A small image captioner, trained from scratch: encoder width 128.
Rows from block 2 of the text decoder of a small image captioner, named by matrix and row number. Rows with one number belong to one neuron. Each number is 128 + 32 x the weight over its row's rms, rounded and kept within 0 to 255. All counts start at 0.
After each neuron's rows are labels from the 100 texts, of 14976, where the neuron reaches its highest value: "tokens" is the input token at the peak. Only what is clearly more common there than usual is listed. The data: photos of plants and fungi (iNaturalist).
# fc1: MLP up (decoder.blocks.2.mlp.fc1.weight, 1152x384), inputs 154-230
# fc2: MLP down (decoder.blocks.2.mlp.fc2.weight, 384x1152, transposed), outputs 154-230

fc1.650 [152 183 101 112 147 174 153 144 104 102  69 121 111  83 129 133 144 158 160  87  88 139 121 106 132 109 130 189 124  66 156  64 130 150 103 166  92  98 150 186 130 110 124 127  83 114 171 166 164 164 108 144  94 108 164 106 134 153 109 112 167 151 178 111 116 101 113 170 141  81  92  72 152 101 158 102 121]
fc2.650 [ 87 142 134 104 166 112 134 128 124 116 123  69 104 121 100 196 121 114 147 130 116 155 107 116  82 155 114 101 114 162 146 131 151 154 132  78  89 134 102 156 138  71 165 191 123 158  99 141 161 176 118 114 142 110 164 101 102 185 125 132  72 121 100 142 128 165 119 145  78  99 125 157  45 117 217 156  85]
tokens: "caryophyllales"; "fagales"; "brassicales"; "cornales"

fc1.122 [141 125 128 140 139 181 129  86 162 141 143 135 107 153 129 157  71 126  50 142  98  90 128 115  74 138 168 111 125 141 110 120 133 146 173 122  76 182  99 130  76 122  64 166 117 128  12 122 128 122  82 122  73 162 156 122 140 133 118 114 121 120 111  80 120 125  99 151 170 151 151 126 202  96 144 139  97]
fc2.122 [142 114 167 102  66 167 211 116 132 107  99 136 136  79 104 136 162 148 134  89 132 166 175 135 159 122 115 141  91  88 139 166 201 121 189 101 117 127 115 106 120 125 130 131  95 185 106  76 152 117  95 142 120 115 136 154 175 124  88 145 133  76  66 107 108 153 160 158 133 128  98  96 117 108 152 163 123]
tokens: "candy"; "heath"; "order"

fc1.377 [127 114 177 165 153 135 128 129 115  82  94 109 140 102  91 109 164 158  95 151 122 134 153 141 120  82  91 148 132 153  93 111 155 149 168  90 111 115 120 149 109 126 116 153 109 141 103 104 156 160 146  95 139 107 133 132  73 146  94 109 110 136 144 100 124 138 186  92 153 117  36  83 143  73 157 165 150]
fc2.377 [153  77 138 104 117  92 135  69  78  86 169 143 122 117  86  89 158 107  88 159 115 100 132 130 152 168 140  96 115 102 135 113  64  95 147  99 148 141 119 159 143 172  87 119 177  89 166 125 141 143 131 163 181 171 106 139 116 107  82 167 201 129 108 145 146 139 174 121 138  39  80 126 119 140 123  88  85]
tokens: "ground"; "california"; "green"

fc1.437 [139 103  79 105 127 129 156 166 194 118 120 153 126 126 109 182 152 127 113 151 136 152  75 115 144 124 128 114 118 143  99 120 164 112 152 167 108 145 142 114 126 138  99 132  80 141 134 140 164 104 145  98 189  73 161  92  33 148 122  83  97 144 149 161 109  76 101  86 107 163 100 167 121 100 145 154 141]
fc2.437 [137 139 142 128  82 156 155 151 108  79 126 128 124  81 124 182  93 131 160 170 133 139 126 116  99  80 106 116  85 103  84 136 101 152 150 155 187 128 116 118 124 107 163 138  97  72 153 138 130 108 125  92 154 155 123 138 132  97 162 138 133 126 120 133 149 124 100 107  81 107 122 135  88 131 140 136 110]
tokens: "oak"; "fern"; "spleenwort"

fc1.151 [102 140 102 167 119 130 140 132 109 103 113 152 196 135 130 141 144 172 112 116 146 132 136  76 134  86 118 134 149 144 144 105 192 164 116 167 166  87 107  92 103 178 128 161 131 112 106 138 182 158 113 171 103  89 187 153 134 144  95 118  32 130 147  95 113  73 187 112 168 139  63  82 147  81 157 134 120]
fc2.151 [139  65 119 171 197 141 159  96 110 111  92 138 193 103 115 182 185 135 144 120  88 178  98 110 166 108 103 137 126  95 142 193 202 212 109 124 113 161 120  90 124 183  97 110 122  97 163  99 117 124 147 139 168  69 147 173  94 106 119  84 125 126 128  94 121 138 142 130 198  63  72 102 131  95 129 131 146]
tokens: "family"; "great"

fc1.118 [111 163 126 154 121  90 119 145 145  87  62 107  54 151 119 142 151 122 111  94  89 191 175 164 169  98 119 151 109 163 135  81 142 139 139 183  64 130 176 129 154 125 130 147  96 163 125 149 154 141 121 145  89  63 166 140  83 150  97 111 163  83  95 121  98 131 124 117 130 140 110 138 158 119 133 138 100]
fc2.118 [122 158 116 123 149  81  59 157  92 117 149 158  91 180 138 125 104 128 143 125  92  76 129 142  90 174  98 134 170 145  98 104  82 160  75 105 152 166 106  81  80 136  75 102 102 188 182  97 174  69 115 142 173 151  81  92  84 100  77 149 135 182 100  67 100 121 104 182  84  94 136 200 115 141 193 116 111]
tokens: "family"; "bitter"; "curled"

fc1.647 [110 168 181 119 119 128 162 113 165 182 125 166 112 105 121 131 102 131 108 135  95 158 170 121 110 108  90  81 130 170 154 168  65 161  70 162 137 124 123 128 142 117 129 176 137 122 161 135 177 150  45 106 166 165 142 101  64 132 121 123 138 119 173 136  90 100 150  91 107 146 136 144 139 127 157 167 150]
fc2.647 [ 58 118 123 173 102  96 100 160  94 127  76 147 129 156 134  95 103 159 142  98 119  73 145 149  82 159  84  98  83 122 198  96 153 115  94  89 132 159 131 158 142 172 155 153 123 121 137 112 173  92 171 184 132 156  98 155 104 142 149 152 115 185  80 140 125 179  95 134 126 150 123 192 106 137 150 179  98]
tokens: "conium"; "paint"; "euonymus"; "vicia"

fc1.483 [172 164 132  93 162 104 145 100 141  66 149 144  99 177 157 197  77 147 149  76 144 109 100 130 118 121 103 149 157 136  70 139 132 149 137 180 101 166 115 111  50 113 155  79 167  98 137 130 152 192  98 130 121 183  93 151 119 101 124 131  99  96 152 139 101 127 144 128 109 186 108 199  93 125 104 120 157]
fc2.483 [155 134 134  82 136 136 116  99 190 111 152  80 118 142 130 140  94 124 167  55 166  73  87 151 141 137 115 101 119 167  58  74  69 123 131 124 102 132 136 111 127 104 149  83  89 117 168 140 129 138 119 132 132 146  89 126 165 148 101 255 134 132 155 202 122 131 160 121 135 128 161 143  95 102  87 156 105]
tokens: "laetiporus"; "lady's"; "cordyline"

fc1.278 [159 161 121 122 146 240 155  94 176 130 103 151 130 127 144 163 121 166 198 133 140 169 110 173 169 121 186 147 153 165 130  94 152 230 176 113  93  96 106 206 132 138 117 159 177 144 124 100 132 143 181 113 125  91 130 129 139 119 150 100 122  95 135 140 101 168 129 104 154  96 135 146 128 111 167 152 148]
fc2.278 [154 123 142 106 104 163 133 123 170 124 115 113 178 124 147 112 144 111 136 144 148 171  99 108 164 103 152 159 104 136 206  78 151 174  87 152  93 100  89 136 118  78 205 139 148 152 114 155 140 128 168  88 118  83 137 181 158 129 115  97 153  69 154 171 102 171 138 115 180 144 155  64 120 126  93 145 193]
tokens: "wall"; "juniperus"

fc1.536 [121  94 128 105 113 119 113 208  56  81 124 136 155 105 161 166  93 124 159  94 170 154 114 178  88 103 181 115 124  97 158 122 169 144 127 152 117 119 169 153 132 156 169  41  88 132 119  71 153 190 169 111  77 180 105  64 193 119 117 131  99 130 171 155 127 102 151 168 133 125 119 106 107 199 128  92 117]
fc2.536 [103 110 178 129 133 156 124 103 185 136 124 151 125 134 176 118 124 112  97 164 152 127  83 140 116 176 143 125 157 120 112 163  99 176 148 132 102 139 100 132  65 134 181  99  93 109 148 149  49 102 100 107  78 104 117 139  68  93 128 113 102 103 114 216  97 120 178  98 102 162 146 144  69 137 108 123 118]
tokens: "laetiporus"; "sonchus"; "-"; "veronica"

fc1.37 [108 115  98 172 140 159 113 109 110  97 109 147 132 151 153 139 127 146  93 109  91 108 111 174 138 103 156 156 171 171 122  83 128 142 105  75 153  73 118 143 106  92 181  93 136 135  72 137 150 147 159 135 124  97 197 179 127 205 105 102 103 123 106  97  83 140 172 163  98 142  82  94  69  44  95  90 155]
fc2.37 [115 115 159 142 124 108  99 190  69 142 164 151 116 100 131 111 145 143 122 128 129  95 142 122 163 116 145 115 181 165 162 122 100  66 123 127 160  84 171  97  81  57 161 116 138 113 112 118 132 107 175 125  81  98 157 168 133 138  77 107 134 131  83 122 187 149 177 135  99 110 179 121  71  86 134  95 114]
tokens: "wall"; "prickly"; "european"

fc1.393 [166 132 123 126  84  76 115 126  95 116  87 189 161 102 140 106 143 102 168  89  76 124 142 124 107 115 155 122 128 138  97 138 130 179 158  94 157 154 136 124 121 175 149 157 164 166 156 157 146 149  70 111 116  66 178  93  98 180 133  80 161 112 149  68 146  58 121 148  68 148 159  96 192 141 136  91 134]
fc2.393 [108  87 160 118  95  69  86 105 126 142 121 152 113 112 161 102 126 122 143 124 173 136 129 129 117 132  68  74  51 114 133 115 161 193 122  91 132 105  81 133 121  93 118 113 123 115 131 102  95 112  97 173 168  98 181  98 117 118 105 119  41 117 128 111 118  77 162 101 130 129 146 132 102 197  69 111  74]
tokens: "family"; "coprosma"

fc1.324 [128 154 101 110 146 104 144  67 112 111 121 129 130 113 100 163  97 190  74 137 104 121 155 140 112  73  63 100 174  68 158 178 144 105  78 146 135 180 146 185 150  94 131 118 129  91  89 138 170 162 185 187 124 142 156 136  86 111  76  80 148 131 133 144  87 147 157 169 116 168  73 111 131 117  77 129 158]
fc2.324 [129  65 124 113 182 144 120  68  65 117 159 160 195 108 121 109 139 119  52 216 108 140 153  37 150  82  92 115 174  89 131 134 158 109 144 100 138 105 126 167 190  87  90 158 121 109 115 121 155 153 167 124 153 136 133 139  23 140  89 113 159  51 136 141 159 145 124 106 133 160  51 128 130 125  71 171 106]
tokens: "ground"

fc1.520 [192 182  91 134 107 150 100 106 100 179 164 124 103 125 137 141 113 175 123 129 111 163  77 134 168 164 189 151 181 135 122 141 180 124 116 138 113 122 169 177 140 112 169 172 109 164 130 128 107 110 177 108 114 107 175 148 113 122 135 103 158 133 146  83 118  46 117 145 121 142 124 169 105  80 135 128 158]
fc2.520 [136 156  51 103  80 130 151 154 122 126 154  82 120 119 171 116 173  82 128  95 178 121  91 178 166 135 130 134 116 144 120 156 115  99 142  67 156 180 109 122 142 113 110 119 122 132 113 159 175 126 172 125 161 157 168 120  88  91 150 168 145 153 177 125 101 138  97 133 114  64 175 113 131 160 128 126  86]
tokens: "class"

fc1.65 [103 117 109 162 146 172 206 108 139 135  89 140 128  77  79 126  65 153 111 124 103 141 178 141  95  85 182  92 136 154 150 145 146 161 105 133 126  72 100 129  77 149  97 120 164 100 155 113 156 156 199 112 116 137 145 131  92 112 159 101 157  87  82  95 135 169 166 124  78 105  75 102 110  56  66 121 182]
fc2.65 [129 105 145 180 104 165 179 124 160 109 142 128 157  89 121 150 130 123 177 115 124 118 143 170 108  92 210 135 148  55 111  90 119 168 132 149 150 179 111 187 145 135  89  87 103 128 123  72 158  98 206  94 126 111 111 111 138 125 193 115  47  95  70 105 144 154 173 163  82 120 112  95 103 120 108 123 141]
tokens: "("; "wood"; "<end>"; "royal"

fc1.563 [ 31 107 110 187 159 105  95 160 119 168 132 177  84 111 137 108 110 127  87 163  98 108 166 141 133 183 174 128 153 123 159 183 137 207 191 111 115 111  91 144 148 137 108 175 101 128 192  84 111 162 118 151 109 165 141 124 149  81 101 105 130 145 149  88 124 149 146 178 145 135  89 142  40  77 203 138 155]
fc2.563 [160  65 120 111 126  65 132 114 159 173 205 116  77 148 151 105  88 178 124 152 148 112 156 118  76 169 152 133 123 154 156 141 133  68 125 124 177  88  90  92 191 148 109 144 147 139 195 127 149 140 125 167 126 152  85 167  75  99 173  90 113 187 128 169 146  89 106 152 152  91 109 134 116 127 185  91 108]
tokens: "chelidonium"; "yellow"; "jack"; "in"

fc1.744 [105 118 148  93 106 142 119  94 123  61  95 162  99 117 176 140 191 103  42 110  94 149 146  81 172 194 141 123 137 111  55 156 121 151 153  60 120 129 179  99 176 135 173 141 132 148 152  87 107 149 104 123 120 136 136  91 221 149  81 149 145  89 144 147  71 188 159 153 103 158 150 124 188 110 154 133 100]
fc2.744 [ 74  60 188 159 173 155  85 131 150 111 131 162 188 149 117  70 120 107 119 101 178 174  94  94  89 118 127 166 118  88 158  96 167 138 120  66 112  90 100  73 148 168 130 163 177 140 115 132 127 142 193 156 136 193  90 108 139 160 112 171 124 124  93 164 177 179 146  78 120 124 130 124 160 116 169 158  97]
tokens: "("; "order"

fc1.573 [141 180 143 130 148 196 149 119 161 164 116 108 146 131 144 230 112 100 183 137 100 141 163 144 160  93 174  91 137 141 149 196 199 203  93 124  91 133 120 153 120 171 181 123 157 118  80 103 127 175 204 110 109  54 105 117 111  97 149 135 102  77 129 151 135 113 116 138 119 120  93 181  98 153 118 159 155]
fc2.573 [168 136 159  89 154 189 129 147 150 118 117  89 129 120 109 178 136 110 104 181  77 162  91 100 139  67 182 138 171 111 124 135 135 138 122 118 165 165 158 116 165 116 192 126 173 127 103 136 104 117  43  69 111 109 106 126 137  82 144 223 152 153  71  93 102 105 148 118  98 118 128 141  92 119 120 121 107]
tokens: "("; "prosopis"; "water"

fc1.265 [147 159  97 150 151 177  92 115 153 170  83 117 124 154 153 129 139 149 157 101 129 140 157 128 119 154 168  78 159 155 121  76 155 152 112 120 133 143 127 152 156 133 107 226 106 144 133  83 173 126 114 130 132 169 134  95 151 128  69  94 156  72 155 156 146 140  82 104 173 160 103 121 104  46 109 167 131]
fc2.265 [106 109 142 154 145 172  69 166 130 170 160 126 129 105 113 128 103 143 101 115 157 108 125 121 121 172 135 160 154 131  74 116 107 109  78 140 128  91  81 159 227 175 100 189  96  97  98  86  79 118  82 194 105 134  69 127 145 110  96 114 128 114  65 104 188 118  37 123 159 136  65 157 104  56 119 146 120]
tokens: "-"; "scotch"; "order"

fc1.479 [134 137 109 106 115 132 117 147 139 170 107 107 171 159  60 104  70 107  57 186  75  96 161  56 130 101 119 159 166  91 163 189 136 139 164 126 145 115 136 150 174 103 127 170 119 177  95 166 157 130 117  96  84 109 126  41 126 126  82  93 130 105 194 119  79  99 203 132 108 158 117  76 210 108 149 154  87]
fc2.479 [ 85 118 132  40 148 106  91 131  81 131 159  96  93  64 142  74 124  92 135 143 103  69 150  85 189 118 152 136 127 124 125 139  66  94 109 125 110 176 143 107 128 123 169 153 106 143  92 129 110 109 146 105 134 135 153 122 220 200 158  78 127 167 116  67  73 137 182  95  75 133 167 105 168 185 119 123  81]
tokens: "erigeron"; "family"; "aquilegia"; "solidago"

fc1.522 [198 123 118  99  82 145  47  69 133 116 123 156 149 227 126  76 132 180 156 172 121 131  63 137 135 183  60 109 173 117 125 119 107 117 154 177 161 120 134 109  71 131 166 126 138 143 169 182 136 178  79 129  58 151 148 127  75 171 152 160 122 115 180 135 111  94 122 156 150 134 167 119 152 125 109 132 109]
fc2.522 [176 132 138 115 117 102  80 135 119 114 130  84 132 134 140  95  57  68 130  63 111 115 156 136  73 124 149 148 139 127 188 111 122 161 179 142 115 144 133 203  93 128 129 110  87 111 186 130 130 119 163 174 125 111  97 144 100 178 151 163 160 121 108  98 143  98  94 113 124 127 133 193 132 118 180 179 104]
tokens: "echinocereus"; "solanum"; "oenothera"; "barrel"

fc1.469 [105 149  55 128 186 141 120  89 142  98 110 141  96 106 113 156  89 123  96 130  46 172 145 107 157 108 131 113 147  69 148 106 193 151  78 178 148 109 162 115 100 141 146 166  89 131 158 145 193 134  96 162 170  53 130 134 152 105  97 156 150 146 119  83 164  98 141 152 129 116 101 125 124  57 105 116 199]
fc2.469 [123 115 162 108 165  88 128 128 180 109 123 118 109 148 122 118  65 126 124 130 141  77 136 124 147 130 138  86 171 102 154 126 123  61 146 130 174 132 142  66 135  86  95 186 107 105 114 196  95  92 171  91 144 117 103 102  89  90 143 125  78 129  70  22 110 157 118 131 102 112 118 161 162 128 154 104 153]
tokens: "erigeron"; "asplenium"; "butter"; "soft"

fc1.403 [135 116  94 116 134 139 131  73 217 158  92 132  58 134 154 163  88 123 126 138 106 153 109 188 113 187 141 123 180 110 126 172 143 164 106 172 182  90 114 171 137 103 142 113 171 166  87 138  94 138 147 124 127 108 140 210  98 129 141 132 103 105 137 147  62 114 203 140 111 109 159 126 116  69 161 126 103]
fc2.403 [143 133  72 139 122 129  87 166 110 106 140 123 101 142 116 107 166 200 182 111 140 132 113 106 112 105 152 141 110  80 127  49 108 123 169 137 113 132 196 146 168 163  59 126  95 121 195 147 122 116 146 164 148 103 100 154  90  90 150 120  94  87 144  49 117 118  99 185 124 118 105 107 177 113 170  59 114]
tokens: "chelidonium"; "tropaeolum"; "drosera"; "galium"

fc1.123 [ 71 177 148 134 149 187 115 154 155 116 149 167  57  49  51 176  51 141 107 103 150 129 106 130 117 144  51 131 144  92  97 173  92 112 206 151 113 125 153 123  73 119 113  34 148  72  89 120 130 148 125 144 143 154 120 125  90 164 114 123 112 149  89 130 126 140 149 157 160 120 120  97  83 127  91 105 126]
fc2.123 [ 89 117 162  90 166 149 116 118 118 112 121  56 131 128 123 147 103 142  89 191 177 173 109 184 176  99 154 105 118  37 191 132  55 113  93 101  80 169 152 136 134 124 148 164 161 156 160 172 124 135 148 127 121 138 135 121 101  67 152 213 172 129 119 195 106 171 104 113 116 102 167  96 171 152  90 128  61]
tokens: "arctostaphylos"; "matricaria"; "-"; "california"

fc1.130 [ 55 111 100  74 148 142 148 119 195 179  97 179 105 159 150 183 154 157 124 167 143 108  91  97 133 112 176  71 131 166 150 120 161 136  76 142  67 159 125 143 125  74 175  96 161 157 173 154 118 193 162 171  79  75 163 167  99 113 115 131 128 119 138 116  99 108 149 127 161  63 132 142 127  62 110 156 144]
fc2.130 [122 107 130 103 200 125  36  74 109 117 146 155 151 149 140  87 159 171  95 163 175  97 166  97 114 125 153 138 174 167 150 117 153 126  59 144 107 150 198 100 137 123 102 176 141 153 155 154 119 105  91 154  85 138 136 121  74 110 139 166 127 183 102 184 101 100 150 137 117 115 165 167 108 135  69 175 180]
tokens: "class"; "order"

fc1.662 [178 149 132 162 139 227  99 109 180 174 151 143 180 173 131 145  81 169 125  97  84 143  89 127 132  98 108 149 201  88  95 163 127 117 121  93 124 106 190 158 114 124 147 113 141 162 126 159 121 100 131  79 132 110 128  92 105 165 116 158 120 130 194 142 105  90 174 141 108 187 138 168 130 124 155 115 143]
fc2.662 [112 136 128 150 108 139  73  50 160 153 152 155 146 179 112 177 140 114 118  72 120 142 137 183  98  60 108 153 180 111 182 125 136  93  85 134 131 127  55 140 107  74 178 156 152 102  87 115 114 105 164 132 151 142  85 109  83 119 142 199 118 149 137 133 117 152 148 180 115 135 172 156  87 140 152 111  79]
tokens: "barrel"; "hedgehog"; "candelabrum"; "cottontop"

fc1.587 [136 126 123 141 151 160 120 128 130 148  69 148 155 212 103 130 167 173 128 116 110 180 110 113 108  81 101 135 105  60 137 104 205  73   8 169 167 134 120 127 119 118 133 167 122 134 123 118 151 129 138 173  98 105 109 107 150 144  84 101 161 132 110 140 173 133 223 128  97 127 131  91  77  88 127 105 114]
fc2.587 [130  88 165 104 121 177  92 104 110 147  87 126 135 179 100 138 113 108 134 143 126 175  90 138 121  94 131 133 174 104 117 174 111 150 112 130 163 166 121  92 114 164 101 144 100 131 117 160 110 107 161 130 116 112 141 125 117 125 126 123 128 115 121 104 121 105 113  88  85 162 156 134 115 126 133 102 110]
tokens: "family"

fc1.442 [ 78  81 154 146 131 151 142 121 174 119 132 120 161 205 149 125 133 133 113 149 128 131  51 164 129 108 123 143 119 160 121  44 158 125 195  88 141 116  90 162 106 129 126 153 131 173 158  87 142 180 171 120 162 119 141 135  78 151 152 148 114 115 133 149  72 113 145 120 114  94 128 153 116  59 124  92 110]
fc2.442 [ 78 159 137 116 122 104  39 106 114  88 186 159 130 133 161 118  77  76 121 147 151 135 112 111 158 132 118 162 131 162 174 113 127 162 116 111 180 127 111 105  93  96 165 137 188 124  93 159 132 135  87 111 112 142 121 145 146 121 131 147 107  98 139 150 106 132 175 178  98  95 127 131 123 172 138  57 112]
tokens: "wall"; "family"

fc1.652 [ 99 171  74 123  90 171 105 139 137  66 111 181 128 119 173 165 100 138 146 101 142 140 136 137 135 126  82 163  60 110  94 122 140  84 119 141  95 163 167  92  68 144 110 119 116 126 148 114 155 101 111 162 162 189 110  51 164 157 150  90 114 131 138 106 140 161 140 107 120 176 113 102  90 103 158 140 222]
fc2.652 [116 128 182 134 133  76 126 140 133  68 158  56 145 160 135  90  90 121 156 119 117  91 145 124 106 107 109 215 117 140 165 134 164 107 154 101 141 161 163 167 173 168 131 125 154 115 134 161  94  80 161 162 144 155  95 146 239 110 122 161 114 119 187 130 155 182 134 124 126 113 114 102 154 136  90 173 139]
tokens: "("; "pentaglottis"; "opuntia"

fc1.613 [159 168 127 160 121 116 176 125 188 145 129 188 138 151 143 168 116 114 142 165 168 108 117 167  88 111 183 121 115 141 151 133 127 134 176 111 136 152 151 100 114 118 132 125 153 109 113  73 188 154 170  97  45  85 126  95 111 155 136 116 159  71 115 131  90 136 117 138 114  88  84 178 155  95 141 166 119]
fc2.613 [133 168 159 112 121 146 135  82 165 140 156 120  83  98 106  93 144 165 172 132 130   6 127 125  64 113 150  74 143 169 149 166 151 142 113 169 198 143 105 109 137 199 212 121 166 109  77 132 134 105  96 143 109 168  99 141 124 117 184 175 120 174  25 159 142 101  85 133  69 106 105 143 120  96 200  67  92]
tokens: "rattlesnake"; "of"

fc1.328 [126 146  94  97 174 171 144 132 127 135  80 108 136 140 132 114  63 113 120  89 158 104  96 135 111 113 134 128 138 137 111 112 102 131 148 198 126 135 164 131 104 134 148 117  93 114  96  83 147 104 128 113 114 161 126 111  88 109 145 102 169 133 117 130 170  70 166  70 171 136 117 103 160 134 175 110 127]
fc2.328 [129 174 125  49 114 194 134 116  83 154 113 119 130 163 111  85 134 129 160 130 115 147 154 140 154 159  98 169 101 131 137 121  77 116 159 149  58 131 131 130 167 155 187 140 128 162 110 115 113  94 124 158  96  93 193 146 134 153 168 152 141 117 167 118 166 111 117  85 156 197 130 142 120 214 161 106  77]
tokens: "-"; "may"

fc1.210 [103 204  97 186 103 160 146 192 131 176  88 157 173  66  78 120 103  85 109 167 108 140 143  88 105 109  70 117 152  85  81 176 108 143 146 110  87 159 143 177 143 112 161  94 100 130  83  78 112 158 135 144 147 137 111 114 124 108 107 137  75 134 131  72  79 114 160 102 156 129  90  87 111 138 124  92 138]
fc2.210 [111 116 134 187  95 136 114 196 113 117 147 133 181 118  60 109 102 189 137 159 123  81  91 151 117 164 145 156 157  77 160  92  83 188 101  91 131 102 158 142 161 198 190 129 111 120 163 106 104 146 184 139 183 109  93 165 117  91 155 199 123 150 174 114  97 166 103 149 152  74 137 164 167 101  96 200 111]
tokens: "arctostaphylos"; "melicytus"; "buckhorn"; "-"

fc1.476 [116 114 100  92 194 158  92 156 106 154  94 109 164 145  94 134 134 141  98 125  63 109 165 112 167 159 135 124  80 120  96 104 128 131  65 113 142 116 113 195  99 117  95 133 110 177 117 153 116 152  65 108 111 102 116 123  78 129  75 134 141 121 134 111 120 132 149 142 145 105 133 138 112  80 170 154 129]
fc2.476 [ 16 149 124  98 153 126 125 125 188  97  78 176 105 132 124 108  88 137 200 132 124 150 154 104 170 129 117 127  70  57 161 130 114  26 184 149 193 113 124 118 124 137 126 185  44 158 103 110  92 179 119 137 115 128 135  89 152  81 124 104 141 102 199 119 163 133 102  97 198 111 183 138 145  76 155 151  66]
tokens: "candy"; "vicia"; "order"

fc1.425 [102  98  91  92 101  80 171 145 106 171  66 128 104 151 101 140 129 125 148 117 124 144 133 125 148 105 167  72 156 145 150 113  81 163 128 175 127 134 142 106 144 124  95 144  82 115  97 166 187 165 111 186  99 148 117 113  92 139 179 133 172  83 162 115 118 158 117  69 105 203  90 165  63 112 131 123 166]
fc2.425 [122 129 129 170 101  69 110 134  92  68 173 131 189  96 107  83  99 105 193 112  64  93 152 116  86 211 133 109 138  91 127 116 136 146 140 116 132 176  79 131 108 131 129  87 158 102 117  77  79 146 126 136 114 142 102 117 169 156 175 199  98 118  64 121 139 196 119 153 108 206  93 201 139 104 141 112 142]
tokens: "bitter"; "lawyer's"; "humulus"; "struthiopteris"

fc1.229 [ 79 142 125 103 148 169 159  97 189 146 103 148 164 138 116 122 135 165 150 138 124  98 186  96  98 152  92 119 176 144 103  85 112 170  72 103 132  94 149 175 207  70 103 157 129 175 103 114 116 115 117 143 124 161 104  97 125 107  89 104 173  78 213 135 118 123 158  68 135 141 110 135 107 105 126 180 143]
fc2.229 [113 122 108 160 120 163 120 154 107 180  66  92 110 123 116  91 132 132 185 140 137  89 176  93 107 165 102 119 130 119  79 113 106 130 112  81 125 116  99 188 152 139 130 139 103 106 122 132 111 111 118 140 137 178 110 161  93 135 111 166 100 118 129 126 152 112  65  87  79 157  68 178 118 141 140 150 139]
tokens: "purple"; "pearly"; "order"; "white"

fc1.240 [145 155 134 124 148 167 162 117 147 143 108 156 141 126 173 173 108 152  77 144 117 113 103 124 156 104 121 148 137 169 161  71 157 129 187 114 112 119 129 139 113 123 140 135  75 189  81 119 126 135 149 119 116  90 139 121 100 136  94 130 131 128 140 109  74 123 102 129 136 134  91 127 125 148 182 100 123]
fc2.240 [194 131 221 108 139 161 139 121  57  94 164 104  98 133 156 134 117 113 154 188 169 106 117  83 160 139 117 127 185 157 170 118 119 120 137 173 129 109 109  89 140  90 228 118 144 161  95 167 142  70 143  79 124 131  83 159 121  68  76 121  73 143 127 182 124 149 102 120 110 130 173  93 130 118 154 158  68]
tokens: "wall"; "wood"

fc1.287 [141 175 135 125 148 182 139  84 105 102 137 160 194 172 186 153  85 140  64 132 107 172 135 125  61 126  63 154 132 147 101 147 211 181 103 101 111 114 116 214  73  44 158 106 124  95  99 176 166 104 142 126 107 169 160  91 155 139 128 166  70 111 171 183  75 186 165 108 121 128 115 112  69 123 102 172 189]
fc2.287 [162 154 179 113 121 117 103 181  75  72 160  89 137 125 168  68 146 128  92 123  70 130 197 135 151 127  73 129  56 125 110 117 126  90 112 113 144 139 115 149 115 136 118 130 110  67 193 105  76  71 167 126 123 128 138 108 155  90  82 156 119 117 113 177 108 125 166  85 144 152 162 112 149 145  87 138 102]
tokens: "phyla"; "echinocereus"; "athyrium"; "opuntia"

fc1.267 [141 143 100 153 133 150  83  95 106 112 131 122 140 140 117 139 122 198 104 131  76 158 119 145 133 146  95  83 186 102 118 138 146 129 148  97 107 104 102 185 193 140 125 191 183 182 152 182 141 142  82 108 120 146 175 110 132 141 137 110 180 121 137 131 131 163 137 154 143 114  92 135 166  70 127 168 157]
fc2.267 [ 53 192 133 156 183 161 125  47 149 119  74 146 111  53 141 136 133  83 156 148 158  96 109 107 109 178  87 150 169  69 130 102 138 140 118 109  74  95 114 158  96 160 101 126 146 131 111 123 145  87 118 156 151 129 146 179 157 119 139 128 139  75  81 161  93 124 104  86 169 114  78 118 112 114  62 127 177]
tokens: "purple"

fc1.19 [ 70 133 164 144 133 168 223 144 145  93 154 126 149 101 109 163 145 167 128  41 161  93 146 115 138 145 139 103 190 140 111  87 198 170 143  80 121  89 140 123 108 124 128  90  93 129  57  55 111 136 187 129 110 148 146 179 195 141 163 121  87 121 105  97  82 151 105 187 146 144 126 122 122 160 171 119 166]
fc2.19 [116 144 171  94  88 126 121 156 120 141 147 134 118  55  95 142 211  94 108 170 132  71 115 131 109 135 134 106  99 192 115 145 112 159 136 175 159 133 133 122 112 147 158 106 130 168  75  81  82 111 137  47 129 100 190 108 116  64 106  79 105 140 105 136 178 129 148 132 111  78 160 133 134 170 133 170 152]
tokens: "wall"; "sarracenia"; "persicaria"; "juniperus"